From a checkpoint of a small segmentation model: 48-pixel images.
Rows from block 10, named by matrix and row number. Each number is 128 + 24 x the weight over its row's rms, rounded and kept within 0 to 255. All counts start at 0. After the name is the row's rms in percent of the matrix's.
# convs0: first 3x3 conv (model.decb.1.0.convs.0.weight, 48x96x3x3, standardized in use), inputs 90-95, a 3x3 kernel for each
convs0.0 103 [100 207 211 117 191 184 129 162 132 126 144 120 146 166 145  83  84  88 152 145 127 129 164 136 118 134 122 108 143 115 114 102 134 108 136  89 167 155 156 126 170 157 128 105  93 164 107 111 120  87 123 131 107 110]
convs0.1 107 [152 151 139 176 193 170 150 194 163  91 102 114  93 126  86 149 124 133 144 160 128 175 133 111 121 136  97  93 129  99 142 170 124 109 133 184  76 114 106  47  66  90  72  84 132 154 134 142 147 119 135 136 120 151]
convs0.2 103 [ 85  93 103 141  61 125 218 117 144 113 100 124 110 126  78  95 120  83 130 119 119  73  86 104 106 137  92  65 102  83  79  98  81  77 121  90  87 114 139  90 108  66  89 158 125  99  72 111 114 107 137 150 126 137]
convs0.3 094 [154 122 114 153 143 141 119 145 162 160 207 181 213 222 179 176 151 152 127 107 102  79  89  96 131 114 143 118  78 101  90  71 150 111 164 138  94 114 118 150 154 144 132 161 143 166 174 148 166 159 168 149 116 132]
convs0.4 092 [100  77  81 125 122 107 113 111  93 132 107  98 123 126 132 117 105 104  88 101  82 112 112 131 135 161 155 127 109 109 116 124  94 127 135 126 148 136 120 147 138 153 145 152 163 145 122  94 122 115 104 162 129 117]
convs0.5 101 [125 155 160 122 121 149 109  97 122 123  94  90 103  91 132  98  97  91 117 151 136  99 122 138 118 106  90  88 114 111  74  81  83  99  79  92  97  79 101 100 132 109 101 119 127 127  89 100 108  78  90 136 103  95]
convs0.6 102 [120 153 156 165 157 109 101  96  94 114 113 177  91 144 190  81 108 152 119 101  79  87  98  95 106 139 123 161 152  99 187 128  40  97 148  43 148  92 125 159 164 121 120 155  85 120 150 140 146 134  77 143 112  88]
convs0.7 092 [138 140 139 148 124 154 121 114 139 147 176 166 175 194 172 176 186 154 131 148 170 142 123 161 119 114 129 182 187 179 133 120 133  68  93 112 142 134 153 100 108 109  97 116  93  87 108 123  54  89  98  60  74  70]
convs0.8 098 [ 68  91  69  54 156  87  79 151  87  83 138 103  98 143 143  87  99  95 143 164 152 152 137 135 132 123 150  70  91  86  80  86 107 110 108 140 125 123  82 117 107 104 119  95 113 112 166 188  98 123 154  84 117 141]
convs0.9 099 [161 199 153 160 137 152 140 103 115 103 101  99 111  75  77 102  69  59 169 150 123 116  96 103 123 135 130 148 124 179 167 150 187 136 172 112 118  78 116 112  73 104 108 145  99 165 112 166 150  69 112 132  93  79]
convs0.10 107 [ 87  86  72 100 121 129  79 103 121 146 121 144 166 145 150 163 108 152  89 153 152 122 146 126 104 107 116  48 100  97  83  80  91  89  96 122  93 131 136  89 150 131  65 163 138 124 114 120 150 177 120 136 153 105]
convs0.11 096 [151 118 109 140 104 138 154 120 129 194 178  98 167 138  84  98 109 109 108  98 100 125 137 141 149 173 163 113 117 150  95 125 177  79  98  56 129 126 160 112 120 147 151 139 123 144 170 165 123 134 164 157 154 156]
convs0.12 103 [ 90  89 157 108 142 169  84 125 155 122 115 116  68 115 131  74 149 152 101 120 137 102 135 142 137 157 150 125 109 139  75 159 184  86 138 116 138 140 159 113 110 112 122 109 119 144 128 129 122 174  96 106 145 123]
convs0.13 095 [141 158 147 145 156 144 120 122 165  86 160 144  85 167 181  82 120 124 115 115 105 104 112 123 122 130 150 101  92  92 135  82  92 139  88  86 116  95 126 119  98  61 147 148 145 153 147 195 157 140 154 161 145 113]
convs0.14 103 [113 110 163 104 107 123 125  90 133 127 128 128 113 111 139 141 138 158 114  96 140 130  92 144 102  79 141  96  68 136 106  94 138  98  65  83 132 107 172 122  68 153 149  94 128 143  74 128 148  72 153 187  95 118]
convs0.15 107 [110  84 105  87  82 114  65 101 110 134 114 136 134 112 165 142 147 177 110 108 165 101  76 149 141 109 135 140 158 139 183 121 146 109  80 175 147 152 137 146 100 115 161 114 149 151 133 146 141  66 108 133  89 131]
convs0.16 103 [148  73  93 129  52 168 126 111 164 145 104 130 151 136 122 153 143 133  94  52  99 174 142 113 147 142 122 107  94 145 150 139 131 151  82  97 118  82  62 162 137  66 139 135 105 162 148 120 126 136 151 129 110 137]
convs0.17 101 [129  94 107 107 113 140 124 139 166  98 149 144 118 146 174  79 135 181 151 169 139 133 160 167 102 106 114  59  94 118 121 157 156  97 131  83 136 166 156 101  99 131 110 102 124 102 130 105 102  80 131 145 121 154]
convs0.18 095 [109 117 136 111 127 173 118 124 151 101 118 101 164 188 127 171 178 115  93  89  97 139 117 122 143 139 113  73  79 103  94 129 143  99 126 158 111 126 124  88  90 142  98 106 106 154 148 158 134 147 141 148 150 128]
convs0.19 105 [ 78 160 143 108 149 131 134  65  93 117 124 115 151 174 123 156 132  84  96  98  75  91  86  81 147 113 106 114 141 183  97 157 175  66  62  90 129 156 173  97 190 211 121 173 150 116 140 146 121 162 159 118 150 113]
convs0.20 093 [124  98 114 112  80  60 145 118  77 137 117 117 118 201 103 135 198 173 116  92 101  58  75  94  76  78  66 120 119 169 114 141 143  93  60 127 126 143 178 106 124 136  78  79  94 135 145 123 128 142 144 131 116 181]
convs0.21 101 [123 140 101  75  74  68 122 123  96 113 106 116  96  87 121 114 119 126 136 133 125 124 105 126 148 130 131 157 136 123 112  58 104 128 133 163 170 137 148 108 105 100 170 190 159 108  89 133  94 114  92 143 147 132]
convs0.22 100 [116 114 141 122 102 151 127  92 128  93 104  86 132 121 103  99 110  74 141 145 148 138 121 155 127 111 132  72  86 114 125  61 101 132 119 102 133 104  97 158  87 108 128 116  95 167 133  99 176 144 100 128 146  88]
convs0.23 097 [106  93 120  71 134 142  97 157 141  92 111  86  99 145 126 114 147 127  92 153 139  72 157 138 119 158 154 163 155 121 108 232 186 136 222 161 127 151 120 168 203 153 121 165 162 183 125 112 189 171 154 123 141 139]
convs0.24 104 [ 85  47  75  90  58  94  76  58  72  91 145 136 111 150 157  75  97 109 118 100 122 137 106 131 132 106 123 167 135 118  95  63  84  86  54 100  91 100 150  86 107 145 132 113 150  98 101 148 108 100 159  93  69 103]
convs0.25 091 [152 133 142 138 116 125 139 115 106 170 169 157 123 160 157 100 157 166 113 133 146 124 149 130 118 137 152 171 163 125  89 103 134 113  93  77  89 122 159  90 125 132 145 143 122 145 134 173 143 127 173 140 108 152]
convs0.26 100 [146 103 166 117 103 119  76  69 101 134 138 120 105 139 141 101 130 139 129 148 123  89  87  78  74  72  79 158 159  82 134 104  66  60  34  64 110 154 126 144 102  83 147 165 115 136  98 140 103 132 156 140 144 121]
convs0.27 095 [115 124  91 126 136 174 121 158 129  75 131 118  79 136 136  83 137 136 115 125  98 131 133 113  98 109  96  94 125 100 112 164 130  71  85  98 111 122  94  94  86 107 100 168 167 105 149 126 115 125 147 125 139 152]
convs0.28 106 [124 149 113 141 184  90  91 182  95  92  81 133  84  75 134 102  94 143  91 130 103 158 177 145 175 174 174 166 161 142 121 155 145 125 113 122 148 187 176 169 187 181 166 155 156 123 128 152 112 109 138  86  66 120]
convs0.29 103 [158 190 176 143 179 181 130  99 110 119 103  88 136 160 126 128 126  96 133 174 151  86 128 124 105  97 104 156 212 146  89  97 132  99  87 127 115 100 119  81  58  71 137 118 115 126 119 146 132 122 157 140 139 137]
convs0.30 108 [171 127  37 151 124  79 154 125  82 140 130 110 128 139 103 122 108 107 118 120  65 112 112  73 141 103  77  93  86  53 105 122  81 114 114 114 161 164 137 117 151  96 132 129 115 136 158 126 121 153 126 141 147 132]
convs0.31 097 [105 145  98 119 114  83 173 122 120 151  97 100 154  92 110 144  84  69 106 134  83  90 125 120  83  85 101 179 137  64 167 118 127 199 141 147 157 137 102 148 128 130 108  84 114 112 130 122 112 129 149 121 128 170]
convs0.32 103 [123 170 121 139 181 141 157 144 151  88 102 166 105 158 187 119 148 120 153 127 106 125 130 143 103 147 170  92 163 126  82 119 114 117  92 153 108 130 114 116 122 127  95 119 124 145 106 139 133  77  95 126 124  87]
convs0.33 101 [126 108  59 109  78  82 148  97  92  89  93 129 103 127 170 128 180 161  80  81  78 113  68  57  75  72  41 136 136  88 126  83 102 169 110 155 116 140 119 103 137 127 115 114 141 170 159 133 104 128 149 115 124 132]
convs0.34 105 [152 131  78 112  62  35  89  75  88 124 141 119 162 163 149 156 154 168 156 147 143 140 127 124  91 106 124 164 148 100 108  77  91 135 121 119  69  97 114 116 120 142  74  97  92 119 157 143 108 110 117 116 130 137]
convs0.35 104 [144 124 127  80  79  73 121 112  95 129 103 126 153 145 162 123  90 127 127 134 143 159 171 209 132 102 135 175 164 140 107 155 139  89 119 158 128 123 126 128 137 159  89 115 150 121 163 144 137 176 130  93 149 130]
convs0.36 100 [ 93  87 101 153 155 133 116 150 135 118 117 133 138 112 129 148 136 121 132 145 116 125 138 102 146 137  82 115 110 129 134 149 113 125  90  67 144 124 122 150 156 110 148 111 126 116 141 125 142 191 151 128 150 121]
convs0.37 099 [110 116 125  92 111 148  89 128 112 168 163 153 153 171 164  91 112 133 122 116 126 111  74  91 126 110  98 140 153 144 162 198 149 113 106  66 128  85 134 131 143 143 132 139 149 148 135  90 144 148 157 119 162 193]
convs0.38 101 [150 186 136 132 125 100  92 106 116  73  94 144  96 104 113 122 118 134  89  93 107 132 123 125 117 106 128  55 189 171 150 150  43 122 111  84 140 178 203 171 235 156 161 163 123 156 180 128 176 179 132 126 164 145]
convs0.39 093 [136 134 168 209 193 180 147 154 150  94  98 103  77  85 112 110  85  96 114 146 127 116 125  97  75  96  91 123 179 158 157 183  82 212 130 106 122 134 135 144 125 141 149 171 134 109 157 155 152 159 127 178 158 108]
convs0.40 102 [101  96 116 112 172 193 120 157 169 148 135 126 151 118 102 104 115  55 118 102 103 108  95  88  85  95  93 144 140 174 141 178 167 139 168 100 127 108  88  91 103 154 114 145 151 108  83 120 126 154 184 133 198 168]
convs0.41 098 [150 148 137 152 163 134 126 138 125 166 138 125 139 154 109 118 141  98 200 179 207 191 192 197 142 145 138 117 131 133 169 173 123 152 123  77 149 171 135 148 155 142 122 149 137 112 114  92 130 130 133 117 163 163]
convs0.42 101 [205 136 107 211  69  80 177  95 132  98  92 133  97  91 145  93 106 137  95  75 124 115 106 141 126 106 121 110  99 143 120 171 148 113 132 125  87  86 107 133 135 141  82  91  93 162 149 110 142 125  85 166 147 114]
convs0.43 107 [ 37 105  45  98 200 107 120 144 106  70  84 118 106  83 124 114 100 148 164 141 143 175 112 131 118  95 104 144 134 110 122  91 146 160 104 147 164 140 135 123  87  99 168 153 142 123 158 173 124 167 168 158 152 165]
convs0.44 096 [ 88  83 100 173 158 105 128 113 115 104 141 127 130 149 122 129 142 142 104 138 145 134 151 171 137 152 176 128 163 151 142 172 157 108 161 184 129 163 136 165 177 171 121 142 147  85  69  71  80  86  66  63  64  61]
convs0.45 092 [160 164 163 163 192 204 131 181 186 131 122 115 147 139 141 143 126 145 127 121 118 120 113 120 144 128 124 135 128 113  83  81  93 123 101 132 122 150 123  69  36  65  91  64  53 155 173 216 134 157 205 122 137 167]
convs0.46 098 [110 129 126 151 159 176 112 125 144 126 112 117 113  92 125 119 110 141 145 145 137  62  60  70  77  80 125 144 161 148 141 166 126 132 136 124 132 119 118 101  51  41 153  79  96 130 119 132 158 125 144 155 118 103]
convs0.47 094 [143 183 172 109 128 167  96 115 127 150 137 147 123 106 119 128 114 120 128 125 133 133 149 156 128 123 131  91  67 100  51  71  75  85 100  68 137 128 116 102 113  99 118 101  57  87 111  94 112  88  74 129 118 103]