Rows from block 6, named by matrix and row number. Rows with one number belong to one channel. Each number is 200 + 40 x the weight over its row's rms, rounded and kept within 0 to 999. All counts start at 0. After the name is the row's rms in percent of the matrix's.
# convs0: first 3x3 conv (model.mid.0.convs.0.weight, 192x192x3x3, standardized in use), inputs 88-109, a 3x3 kernel for each
# convs1: second 3x3 conv (model.mid.0.convs.1.weight, 192x192x3x3, standardized in use, transposed), outputs 88-109, a 3x3 kernel for each
convs0.96,102,227,141,151,255,122,263,190,212,273,214,205,220,234,222,321,196,228,193,172,184,194,175,196,231,160,169,226,188,178,170,197,193,179,182,153,205,227,289,206,290,280,175,221,227,184,190,191,250,236,223,248,224,233,210,206,192,259,238,172,290,190,184,237,154,173,182,187,99,218,196,288,195,196,192,205,204,198,273,200,161,186,169,131,200,212,143,204,266,150,167,298,175,201,252,194,219,150,129,139,253,180,266,162,62,166,143,248,146,155,213,156,138,155,157,204,194,235,177,161,232,199,125,227,217,259,273,181,198,263,208,178,185,152,139,251,189,208,194,225,218,194,191,225,216,183,224,199,207,197,206,149,224,218,119,81,218,164,233,145,229,234,136,197,182,217,219,154,196,210,166,196,217,163,154,200,255,203,127,105,202,87,236,213,210,195,210,251,250,187,184,222,189,185,211,254,178,185,257
convs0.97,101,193,250,259,174,211,179,245,187,223,236,262,136,145,182,159,193,168,155,209,214,216,115,161,241,229,270,217,217,246,231,188,201,189,206,288,153,251,197,232,167,204,191,209,182,189,196,201,194,203,199,190,256,126,238,218,225,208,183,268,202,140,193,223,218,238,213,239,205,208,206,227,209,275,251,189,206,262,185,213,174,270,209,218,192,237,152,188,253,263,143,191,208,190,168,209,169,196,303,112,261,125,290,137,154,104,197,218,131,216,198,196,110,113,279,236,178,213,262,161,144,209,96,130,182,252,151,234,175,218,162,162,207,192,122,170,257,222,243,169,229,242,189,248,229,216,216,243,201,191,200,192,163,220,193,224,134,227,157,184,210,275,207,240,247,164,276,255,215,206,231,208,188,292,208,169,166,242,157,207,163,181,221,173,206,182,128,179,250,261,202,218,206,193,160,191,188,188,246
convs0.98,095,188,183,176,140,131,171,150,201,212,253,244,99,246,202,165,176,208,202,187,148,258,250,237,195,134,133,244,194,192,215,156,187,234,159,250,231,165,159,133,234,253,160,137,281,195,253,212,177,253,211,143,187,155,138,226,221,171,214,165,206,197,198,250,192,192,221,168,245,266,163,254,244,153,208,230,163,249,209,196,210,191,211,193,194,189,173,168,239,256,261,190,214,207,189,177,272,198,256,267,181,261,246,142,125,164,261,225,225,189,157,228,234,158,169,238,304,130,144,131,198,122,160,162,188,235,127,196,226,248,190,195,286,196,249,212,198,231,217,192,230,241,222,228,139,189,202,240,205,168,219,181,177,214,136,57,287,195,262,174,164,213,149,169,174,146,213,179,217,187,207,218,181,192,137,163,93,111,187,170,95,177,234,219,176,274,205,241,213,179,215,150,229,246,229,213,210,227,238
convs0.99,100,181,233,200,219,217,164,179,194,200,241,174,153,165,272,257,205,161,154,242,214,190,142,177,284,242,246,114,172,190,230,174,207,206,203,192,223,175,177,230,224,149,178,192,184,181,179,197,189,130,136,143,199,196,182,195,203,239,266,250,233,200,214,223,189,222,170,183,196,120,212,134,205,213,163,224,202,244,202,259,239,211,220,232,240,118,211,196,137,184,184,199,207,262,167,220,188,144,189,221,144,201,136,79,201,194,189,117,253,224,215,194,181,200,128,218,258,214,166,260,158,228,237,217,188,177,202,201,221,212,179,201,190,211,213,161,206,136,187,174,122,210,221,215,193,185,190,238,152,236,183,204,303,186,174,106,130,245,157,244,181,194,258,210,202,208,140,198,224,181,238,190,146,195,224,113,157,173,168,227,323,177,160,290,184,241,213,266,230,289,226,183,191,159,205,118,242,215,216
convs1.96,070,235,110,176,223,198,191,206,183,184,249,249,214,249,304,273,235,242,141,226,237,184,212,249,219,162,194,201,205,198,233,224,186,226,202,186,173,193,144,157,154,106,201,206,115,117,201,195,200,202,200,210,214,208,214,215,227,191,209,197,230,192,179,207,165,180,239,234,298,265,210,236,168,223,188,206,191,186,201,213,208,223,200,197,194,199,174,214,218,173,184,196,203,180,217,161,154,182,174,185,183,205,177,197,189,192,178,218,209,142,212,212,270,343,281,195,280,134,182,219,213,179,215,176,170,222,193,239,203,159,227,143,149,176,154,209,201,192,287,153,173,196,223,181,195,195,136,156,163,136,231,179,191,217,184,201,176,192,197,197,200,189,189,173,220,200,245,194,223,229,244,242,215,217,208,232,109,234,205,223,206,86,256,193,84,107,272,185,173,245,200,209,200,210,243,228,182,185,207
convs1.97,065,265,133,220,225,127,213,169,156,235,220,219,250,186,141,264,217,212,173,163,165,175,149,177,259,164,208,222,202,192,206,215,228,227,198,222,204,243,224,197,187,286,171,190,166,210,210,197,202,208,201,200,206,217,211,216,199,198,201,180,207,194,188,224,210,215,197,161,187,185,222,224,204,236,218,238,209,214,228,214,221,218,209,205,214,225,200,218,217,200,213,174,183,188,187,183,192,176,178,183,182,193,188,208,203,207,198,206,203,220,194,130,241,139,168,295,321,324,201,241,208,177,183,201,193,182,194,183,198,157,135,249,202,149,165,200,271,245,106,191,189,185,216,260,158,153,162,148,185,129,177,212,217,187,190,175,191,169,193,196,179,180,183,249,169,202,241,192,192,212,211,218,238,174,144,155,248,113,210,142,101,167,206,123,169,238,127,213,255,233,216,228,181,206,235,198,198,234,186
convs1.98,122,251,246,214,119,202,247,162,232,160,198,161,217,221,119,178,206,224,156,220,217,204,162,210,195,214,198,196,210,184,206,163,198,198,195,225,219,209,185,194,234,160,176,317,275,209,196,200,197,194,189,195,198,193,198,184,169,214,153,199,206,182,184,210,141,135,196,282,232,153,202,205,196,157,193,213,161,185,185,173,210,217,157,189,216,214,217,215,193,200,196,201,238,180,227,183,195,202,178,196,202,221,203,209,200,214,202,235,214,225,171,254,203,183,141,228,218,163,202,227,211,171,217,190,193,221,189,172,181,232,201,319,181,151,254,189,230,215,185,118,170,174,216,161,214,180,186,177,264,142,222,235,275,184,168,202,210,189,189,222,204,193,199,191,215,185,207,188,231,210,236,194,208,276,209,210,80,169,204,218,168,170,231,154,113,233,194,166,239,176,216,243,194,161,148,166,205,217,225
convs1.99,089,231,167,204,210,203,210,115,104,178,237,197,222,245,168,157,181,203,178,232,248,212,267,245,213,189,154,221,226,221,229,210,187,196,200,192,209,235,332,281,226,328,212,232,129,161,200,193,199,212,211,217,203,216,208,220,212,202,198,210,205,196,203,210,188,174,276,142,176,238,228,179,187,232,207,209,198,174,167,218,203,153,230,219,196,191,180,185,208,212,193,207,192,171,200,241,216,194,225,202,199,208,203,205,228,206,187,203,216,157,214,252,148,266,216,212,270,190,179,208,224,134,167,223,194,130,152,258,227,192,218,166,121,209,224,161,262,155,161,228,273,210,181,199,178,241,254,221,150,182,249,202,230,235,188,162,176,206,208,207,187,177,205,192,185,190,166,173,203,192,177,180,270,318,240,151,94,243,172,272,211,341,226,213,101,102,156,229,107,191,165,168,181,135,144,264,193,165,190