A small segmentation model, trained from scratch.
Model: 2.96M parameters, 48-pixel images, norm groupnorm, activation relu, widths [48, 48, 96, 192].
Rows from block 5 of a small segmentation model, named by matrix and row number. Rows with one number belong to one channel. Each number is 500 + 40 x the weight over its row's rms, rounded and kept within 0 to 999. All counts start at 0. Numbers have three digits each.
After each channel's rows are labels from the 100 images, of 14848, where the channel reaches its highest value: "patch colour" is the nearest of a few named colours to the mean colour under the peak. Only what is clearly more common there than usual is listed. The data: aerial photos of the United States (SatlasPretrain).
# convs0: first 3x3 conv (model.enc.2.1.convs.0.weight, 96x96x3x3, standardized in use, each kernel summed), inputs 48-95
# convs1: second 3x3 conv (model.enc.2.1.convs.1.weight, 96x96x3x3, standardized in use, transposed, each kernel summed), outputs 48-95

convs0.43:521530558504514431475570493521511499538529501545500486578472490549451523459463415484512529508441491486446501526540473523458388473499546464453472
convs1.43:464438581436412523515545501466514503585533456477488466565528483554481512503516413476531535506490489480492542511463486536477517493478466457456472
patch colour: grey

convs0.4:590487536433492485434529554524516546529502522518457533526480522523497611474498428531457473555460447593509489494489505597430511570499502447524498
convs1.4:607468548454441447497557544492504578517519587504529573520545487463419496422475489480450510486512490568480471517486467549503526439523507518411497
patch colour: grey

convs0.73:483503446611523519519517519488493548465543468472402496478516493578436509524570506477524485459570468430508547492514559413516469481445572517598490
convs1.73:443546452596506507538469510459488460535564452456526470512482505602519496496547528479534516472519523443500535479534584500521514485481569535589466
patch colour: grey

convs0.37:477499403553541596463465518505487498485534473498430488495490454560530504536572487513496452433557506525447520498501547484505460413437515482586460
convs1.37:433531453592557563486482491481487492505575519516469488499474526587494423549586545523478508446512485519461487512493551468496462458511523505585457
patch colour: grey

convs0.47:503545459537546495476545521486555536503477523476488506541477481528490562468430553546546512421463475510528505539507532429503478460481580505556508
convs1.47:466545474498454470454536452512511510538478505545480502519509470527501570494458587534491540496491468458498441433496563543459507470493521422470442
patch colour: brown

convs0.3:478555478581471492472474509494462495522494525489466460474461474505411522472417485497520559467474483513514559535528559548572521493462512543599503
convs1.3:501516466570463472531502502518460505554506490494478459536501494534543509442482600443501530494488450446500538494545483518555550542502505577518499
patch colour: grey

convs0.44:488488423466467440497456471418479477556483530511450513464518503494467485511527506545505432495454536556538528500560520549451440471455534547498487
convs1.44:542506486509515510500480536489471531495516502491511528494431525526467515496598547496446500501535461548505549474515558552446486523506515491579506
patch colour: grey

convs0.86:483484500480438448564539537529471562468508521527538492460508593444501501517386491479478485515517482534499477450505502478543460499474436518486439
convs1.86:499501546468588466507443511584548504462506484532545469497530517474526600500416541508565475480456469519509436526453508557530455513477445587488502
patch colour: grey

convs0.58:482453513441503550539489475527496486569469539463453531525518487468479531522542402547529484619495529423484544510507492543509547560473480541490561
convs1.58:540472540497523520496486502484479509443461598473437542538538487476501511460519393418467461508477474502518558509507428534450526472600538440512505
patch colour: grey

convs0.89:480511554489544503497486482595506483450515475572537488483523547478548512508410526484446498488487446622473428498456496562519493515496500514463389
convs1.89:498556458507484479435470503563514463523551476613607527458524443430512578529488549481476479470531508579496431518456523411573482523440514561482486
patch colour: pink

convs0.79:532523613472494491491464512502529534504505556517520496628513527476458495514407442475501539475483516481439500560522462520452471549464512548443478
convs1.79:514504561468495488518503524494571549546537477501494517589539515488487439477533487436545539525459510502481566525483435459454565473531519475471464
patch colour: grey

convs0.76:507508502505529475523485478509476554527446512530447525444481492448506554462455624548494420446488530462526472529563525506483596490467493489480490
convs1.76:523480516503507435525495529541480472452456512551575507447492462470565611528475591556461515484465438493533474488546493506537502499495491526435452
patch colour: brown

convs0.38:542567616465486449482533453458519545489466551493447539522509519489452567527516421481454469537510510520514475508485510537478490567495519485501465
convs1.38:554495523445484459525476531553531563481503520546492579535531504469429474500480474493442519505477539547487472497492462445537506488517479461422574
patch colour: grey

convs0.78:415547513525544546536462466521512451503520524502468477532517497511513527552526475490472444468547472535537490512473510569566540482482517440543511
convs1.78:478537525523559595497539450548521482487499526535577515461521516466527482489540515461430536449500531559459482531510522408551451522509473536544547
patch colour: grey

convs0.42:436508522503475538528534515541489563495498511577472518440491513521428557545487438507462510457503538452470487504497518449523447456430480537473439
convs1.42:478476556502529494508511468507424431478515526542524471476513577513538407577473466543486406458536486482457494454441476522509472504505486455476498
patch colour: pink