Weights of a small segmentation model: widths [48, 48, 96, 192], muon at rate 0.0027.
Rows from block 7, named by matrix and row number. Rows with one number belong to one channel. Each number is 128 + 32 x the weight over its row's rms, rounded and kept within 0 to 255. All counts start at 0. Numbers have three digits each.
# convs0: first 3x3 conv (model.mid.1.convs.0.weight, 192x192x3x3, standardized in use), inputs 0-14, a 3x3 kernel for each
# convs1: second 3x3 conv (model.mid.1.convs.1.weight, 192x192x3x3, standardized in use, transposed), outputs 0-14, a 3x3 kernel for each
convs0.59:108098173145166154125129218094147127119145083136138105167144160115139123111105133131097082114051163144138094141130097158127076114095072135133134146157086121132135120096112097122075141138151117194119122086143121169118124110149173140103166120126135139129078082167121103090155076096096116098103140087135020155124167074127119127131152137115108099124118131134205149149132031156139114123174092172088128140137150
convs0.60:146157175144114117176145122133096136108128096110138171135146142161075123122074088171113112115154152158153114146137123152211114138145091119114119133142123161089064106124080229129119121142160131106149137133161107140088089142148201153081104125097129104136089132154159147103112114114142154137102092092078140073180084200141141172124125119149135148123116140119076031116137139073149149103151116165141116110124107
convs0.61:106156094124110149136116114096131160179204107181151141131104129168148141177131152121130152152144145147070101124166120165186122159118092070085107127183140157150099118152116133083109132157088143147163118120160172149108109098079121146201101199155134139143118147131119142159128153065107176135125150114069159141105021122168120158118163171110142146129177145170120107144122142048099055118164070165104101128084066
convs0.62:156196132145161066161169098105153126103118099103125128133151124116127153186144125116117111135128120075010125060096112117116137155128104153138125170134117101125115137128099146064127152126131156171137167179126152119089126085150137158160147183144133104148131186137137122163087136182077088136153100165103152095045096196150141097139115130116130099129109118151121160106137119176153098087094156117164140099145143
convs0.63:111110122152124195154133117136099139115123110149106206128122115166126162209116156172100095092117111107183160124132142166166099101198075060116123169209099142104115167118079128068129120103151119096119085174135104110187134110110135133137165154145118141144119181138127179107139107098131103118171148101073164139115090099110087124143130136124139102110162137094142125160127119159147161172152089134245059107161083
convs0.64:112118153158154122130074087174167130111129179112176093128136144152162127121161152081094197111050240107189126203123097135099095125138135120115114097112137157117111113151150108149119140080131150187122114111115112083063142137097083143104106137136109171074129100117142100099156107159109114112163128106138080079170191118107120142140137174147121164120193138146144096152169112201157087104124127125189120152162156
convs0.65:142113142109090086079137078083109095104192188126115095126152105080115135089117146114129112209115137144148088108146090192137123078130103161151132133155115123113118144118133133181148147127138127127130135221139109146078099174157054159144121142140101092120169207143128145160156050098179091133142130117159181181000103154080012065129149119134128147132128133144148121158167118068097108208111109161142144135094116
convs0.66:140152163141112128109154132156149151117109131166184172138104139123130152103168144152145129136121140186157165121131102133080099136182187130137148129126149132131143133091116111146116162148185095148122125094103151130116130085105130135123094166070113165151147134074155147143128071131139172123158218177100200193121161188064065043132110110139126100148139164072049160102046070129164089094137146160135098152140130
convs0.67:146121088132157124206125105172085152139118086115132060109144123119158126109151087147116072127087094230166103095147113106175147147062117138120150074117091151153143084076113135119166154155107103130087110118107172113124107163102122136170145209169146128118115133143098115179123141103156159132170100151058131062195151148127049159114131136125124101122128133135164098176174134164134157085113099137162144136071118
convs0.68:142111132060076144073008185148154076143130069188138147092146102112159129131185121115094164089104084154117136097133167116148153149169175105148131123078108075072110151146082204226119192156109119150110164187126187108129150118136191072119097094142096095132102134072141127121095150106129140081115141104062109178027172125096105084129128103127092116109108138128089128185131115075173116089140088152098117155127110
convs0.69:137138143169201183167114156119116145083129128105131128117111129114102124116133157108141103106136115152155090125127136114144165111155114130136133115134110138163152109067120118150145111111082149122118092119127113077111131155140157088116135136126146119093137192101165172169117100143118129121097115145106159118182205170159165190130131109143136100135158123107161121085123176143093122131108107167177118134147104
convs1.59:096126135152090146132122133011063115121214210174193162126096106086173131105161116221213132162145120192129158097104105114122124115108119126140143156147119124158159123093055129093106107126152141125128142097122119101130128105181115190207102088036118108143083134170133148134163157093126128076055150143114110116135129125124120117131132120140119117127131137102119099132170130134115118145108163029132117090054117
convs1.60:083123124093149139128195192171140086104164115092131116156145058089164140135140143112179119109074106129159151127115099133128094114108135163089108116164150126148160065161078099083123144097162134123134150190085142154168168107070229206196140062073151161145161155097092101132149173117099159113133151155110111122112125128114122120125118140132113126140124133117127135117130134129146127152063130113119103107144129
convs1.61:108123124062128030122134129121092102193120100108069105094134162111076138130083121112085119127148149108134111126092127134131122148101139141137126160093158102033173071057108126050021083120107115098118104064144163125157127158115072248125110163117114199152128051070078075078089102161120147169177192108126125123117161137127145119137133132144133130135138138120141129135158132116106120138160096097077134122123121
convs1.62:127105140223146167182102147023113121123187184209080169154137096093100130190096187121138108162165076115101120112098105153139105113124105123120158116068126135120131100153125061080093083131155093141151087062115129114091188067109180130084055202176067126156153145054150114129118036103111159099144135076125113112128112112128120126138136133136128145136134148126114128095129125133121123095109125144092161126084112
convs1.63:144131101161087164211100137103107132136159198116159152123108185136156191059104165125093185120115158111115095107101086144100134159130086115129175171099152130096146064146120150173128066135209098077109106150147151167141055035084049187102074168047134083138084163139103118123087107119113079106146135093109125123133131114130124116140146132141139139139149135139101103094132134109132149120135090133156094133138083
convs1.64:103109075107150135093094148142120203062098154106086105125110199180103192181150111112122132100095141105130116163135131115138156129176102190125148173126173098109090131102089157144052101150184105079092170154178145161138115107154155104145146174094121100123149221155152216132059188099107169125096148123140132113130114105138129112125134124137154143118139130127112123105090083088107114109163183188110122145116067
convs1.65:085076161117100169162204114139124082100154132144120193158128082147099101113094110124099081132100120122132161098142102145175109125099097154121129130133122138094090144123154174133078078115186127114134086102163115172120142057119152093098124120114099079098147114077202146116120119115138117000072092125137137136135136133118110128130128133132123129124134132118138128129106131121146144122141133127134104196150096
convs1.66:107142136165177120154129158032136150109147154108134125143137068111181072128123108117175146105123127126159166113171175147146165132139137175090117130082152157110084144110090203145110120153121185061204120102109090133077085141125098209082128163120106113090184077113150024115180121157106074149125183120127136145127146138112126124123130127123130124124129125135124131152135151116133128083100117127177139106133109
convs1.67:099098072136059117131071157100124126099056085076091144126090131085026101134156162140103124138130097185144164105124143153151125143149148141088104122119097147133136127033124148114115131103108131200137135190234112113119102115139107137103182037059100148131160098176111125167163073142217121058113108104122120138129132123131121106128128128137125113128132126124131095121148138111131126136145096138156163110128134
convs1.68:149072096138104180088120186016133131129209148109146147115156137108157096139114172046107148089114131122146129168162138151078126125129097150090122116070155120087164145151076142186120147123104124125087104150117139115109152133100134185122095147255122102105156212175145124114103151159029078089078088118134123125135127136109114124122141131112125133136136129126105131143155132151140123130148164115102130129080096
convs1.69:101156075128155082085142160176133095169121060131082090094084099183155152142166167122127122146133078081096113123086167169180165090185144130118100099155129181172089139125158098090103202161110148211058097145078071081113154106133133135111137177149109166140112134109132086145187115157088147071090136062139171141138132153120144121122120112132115101124112103146118131147196153173126115156089159089153123105194091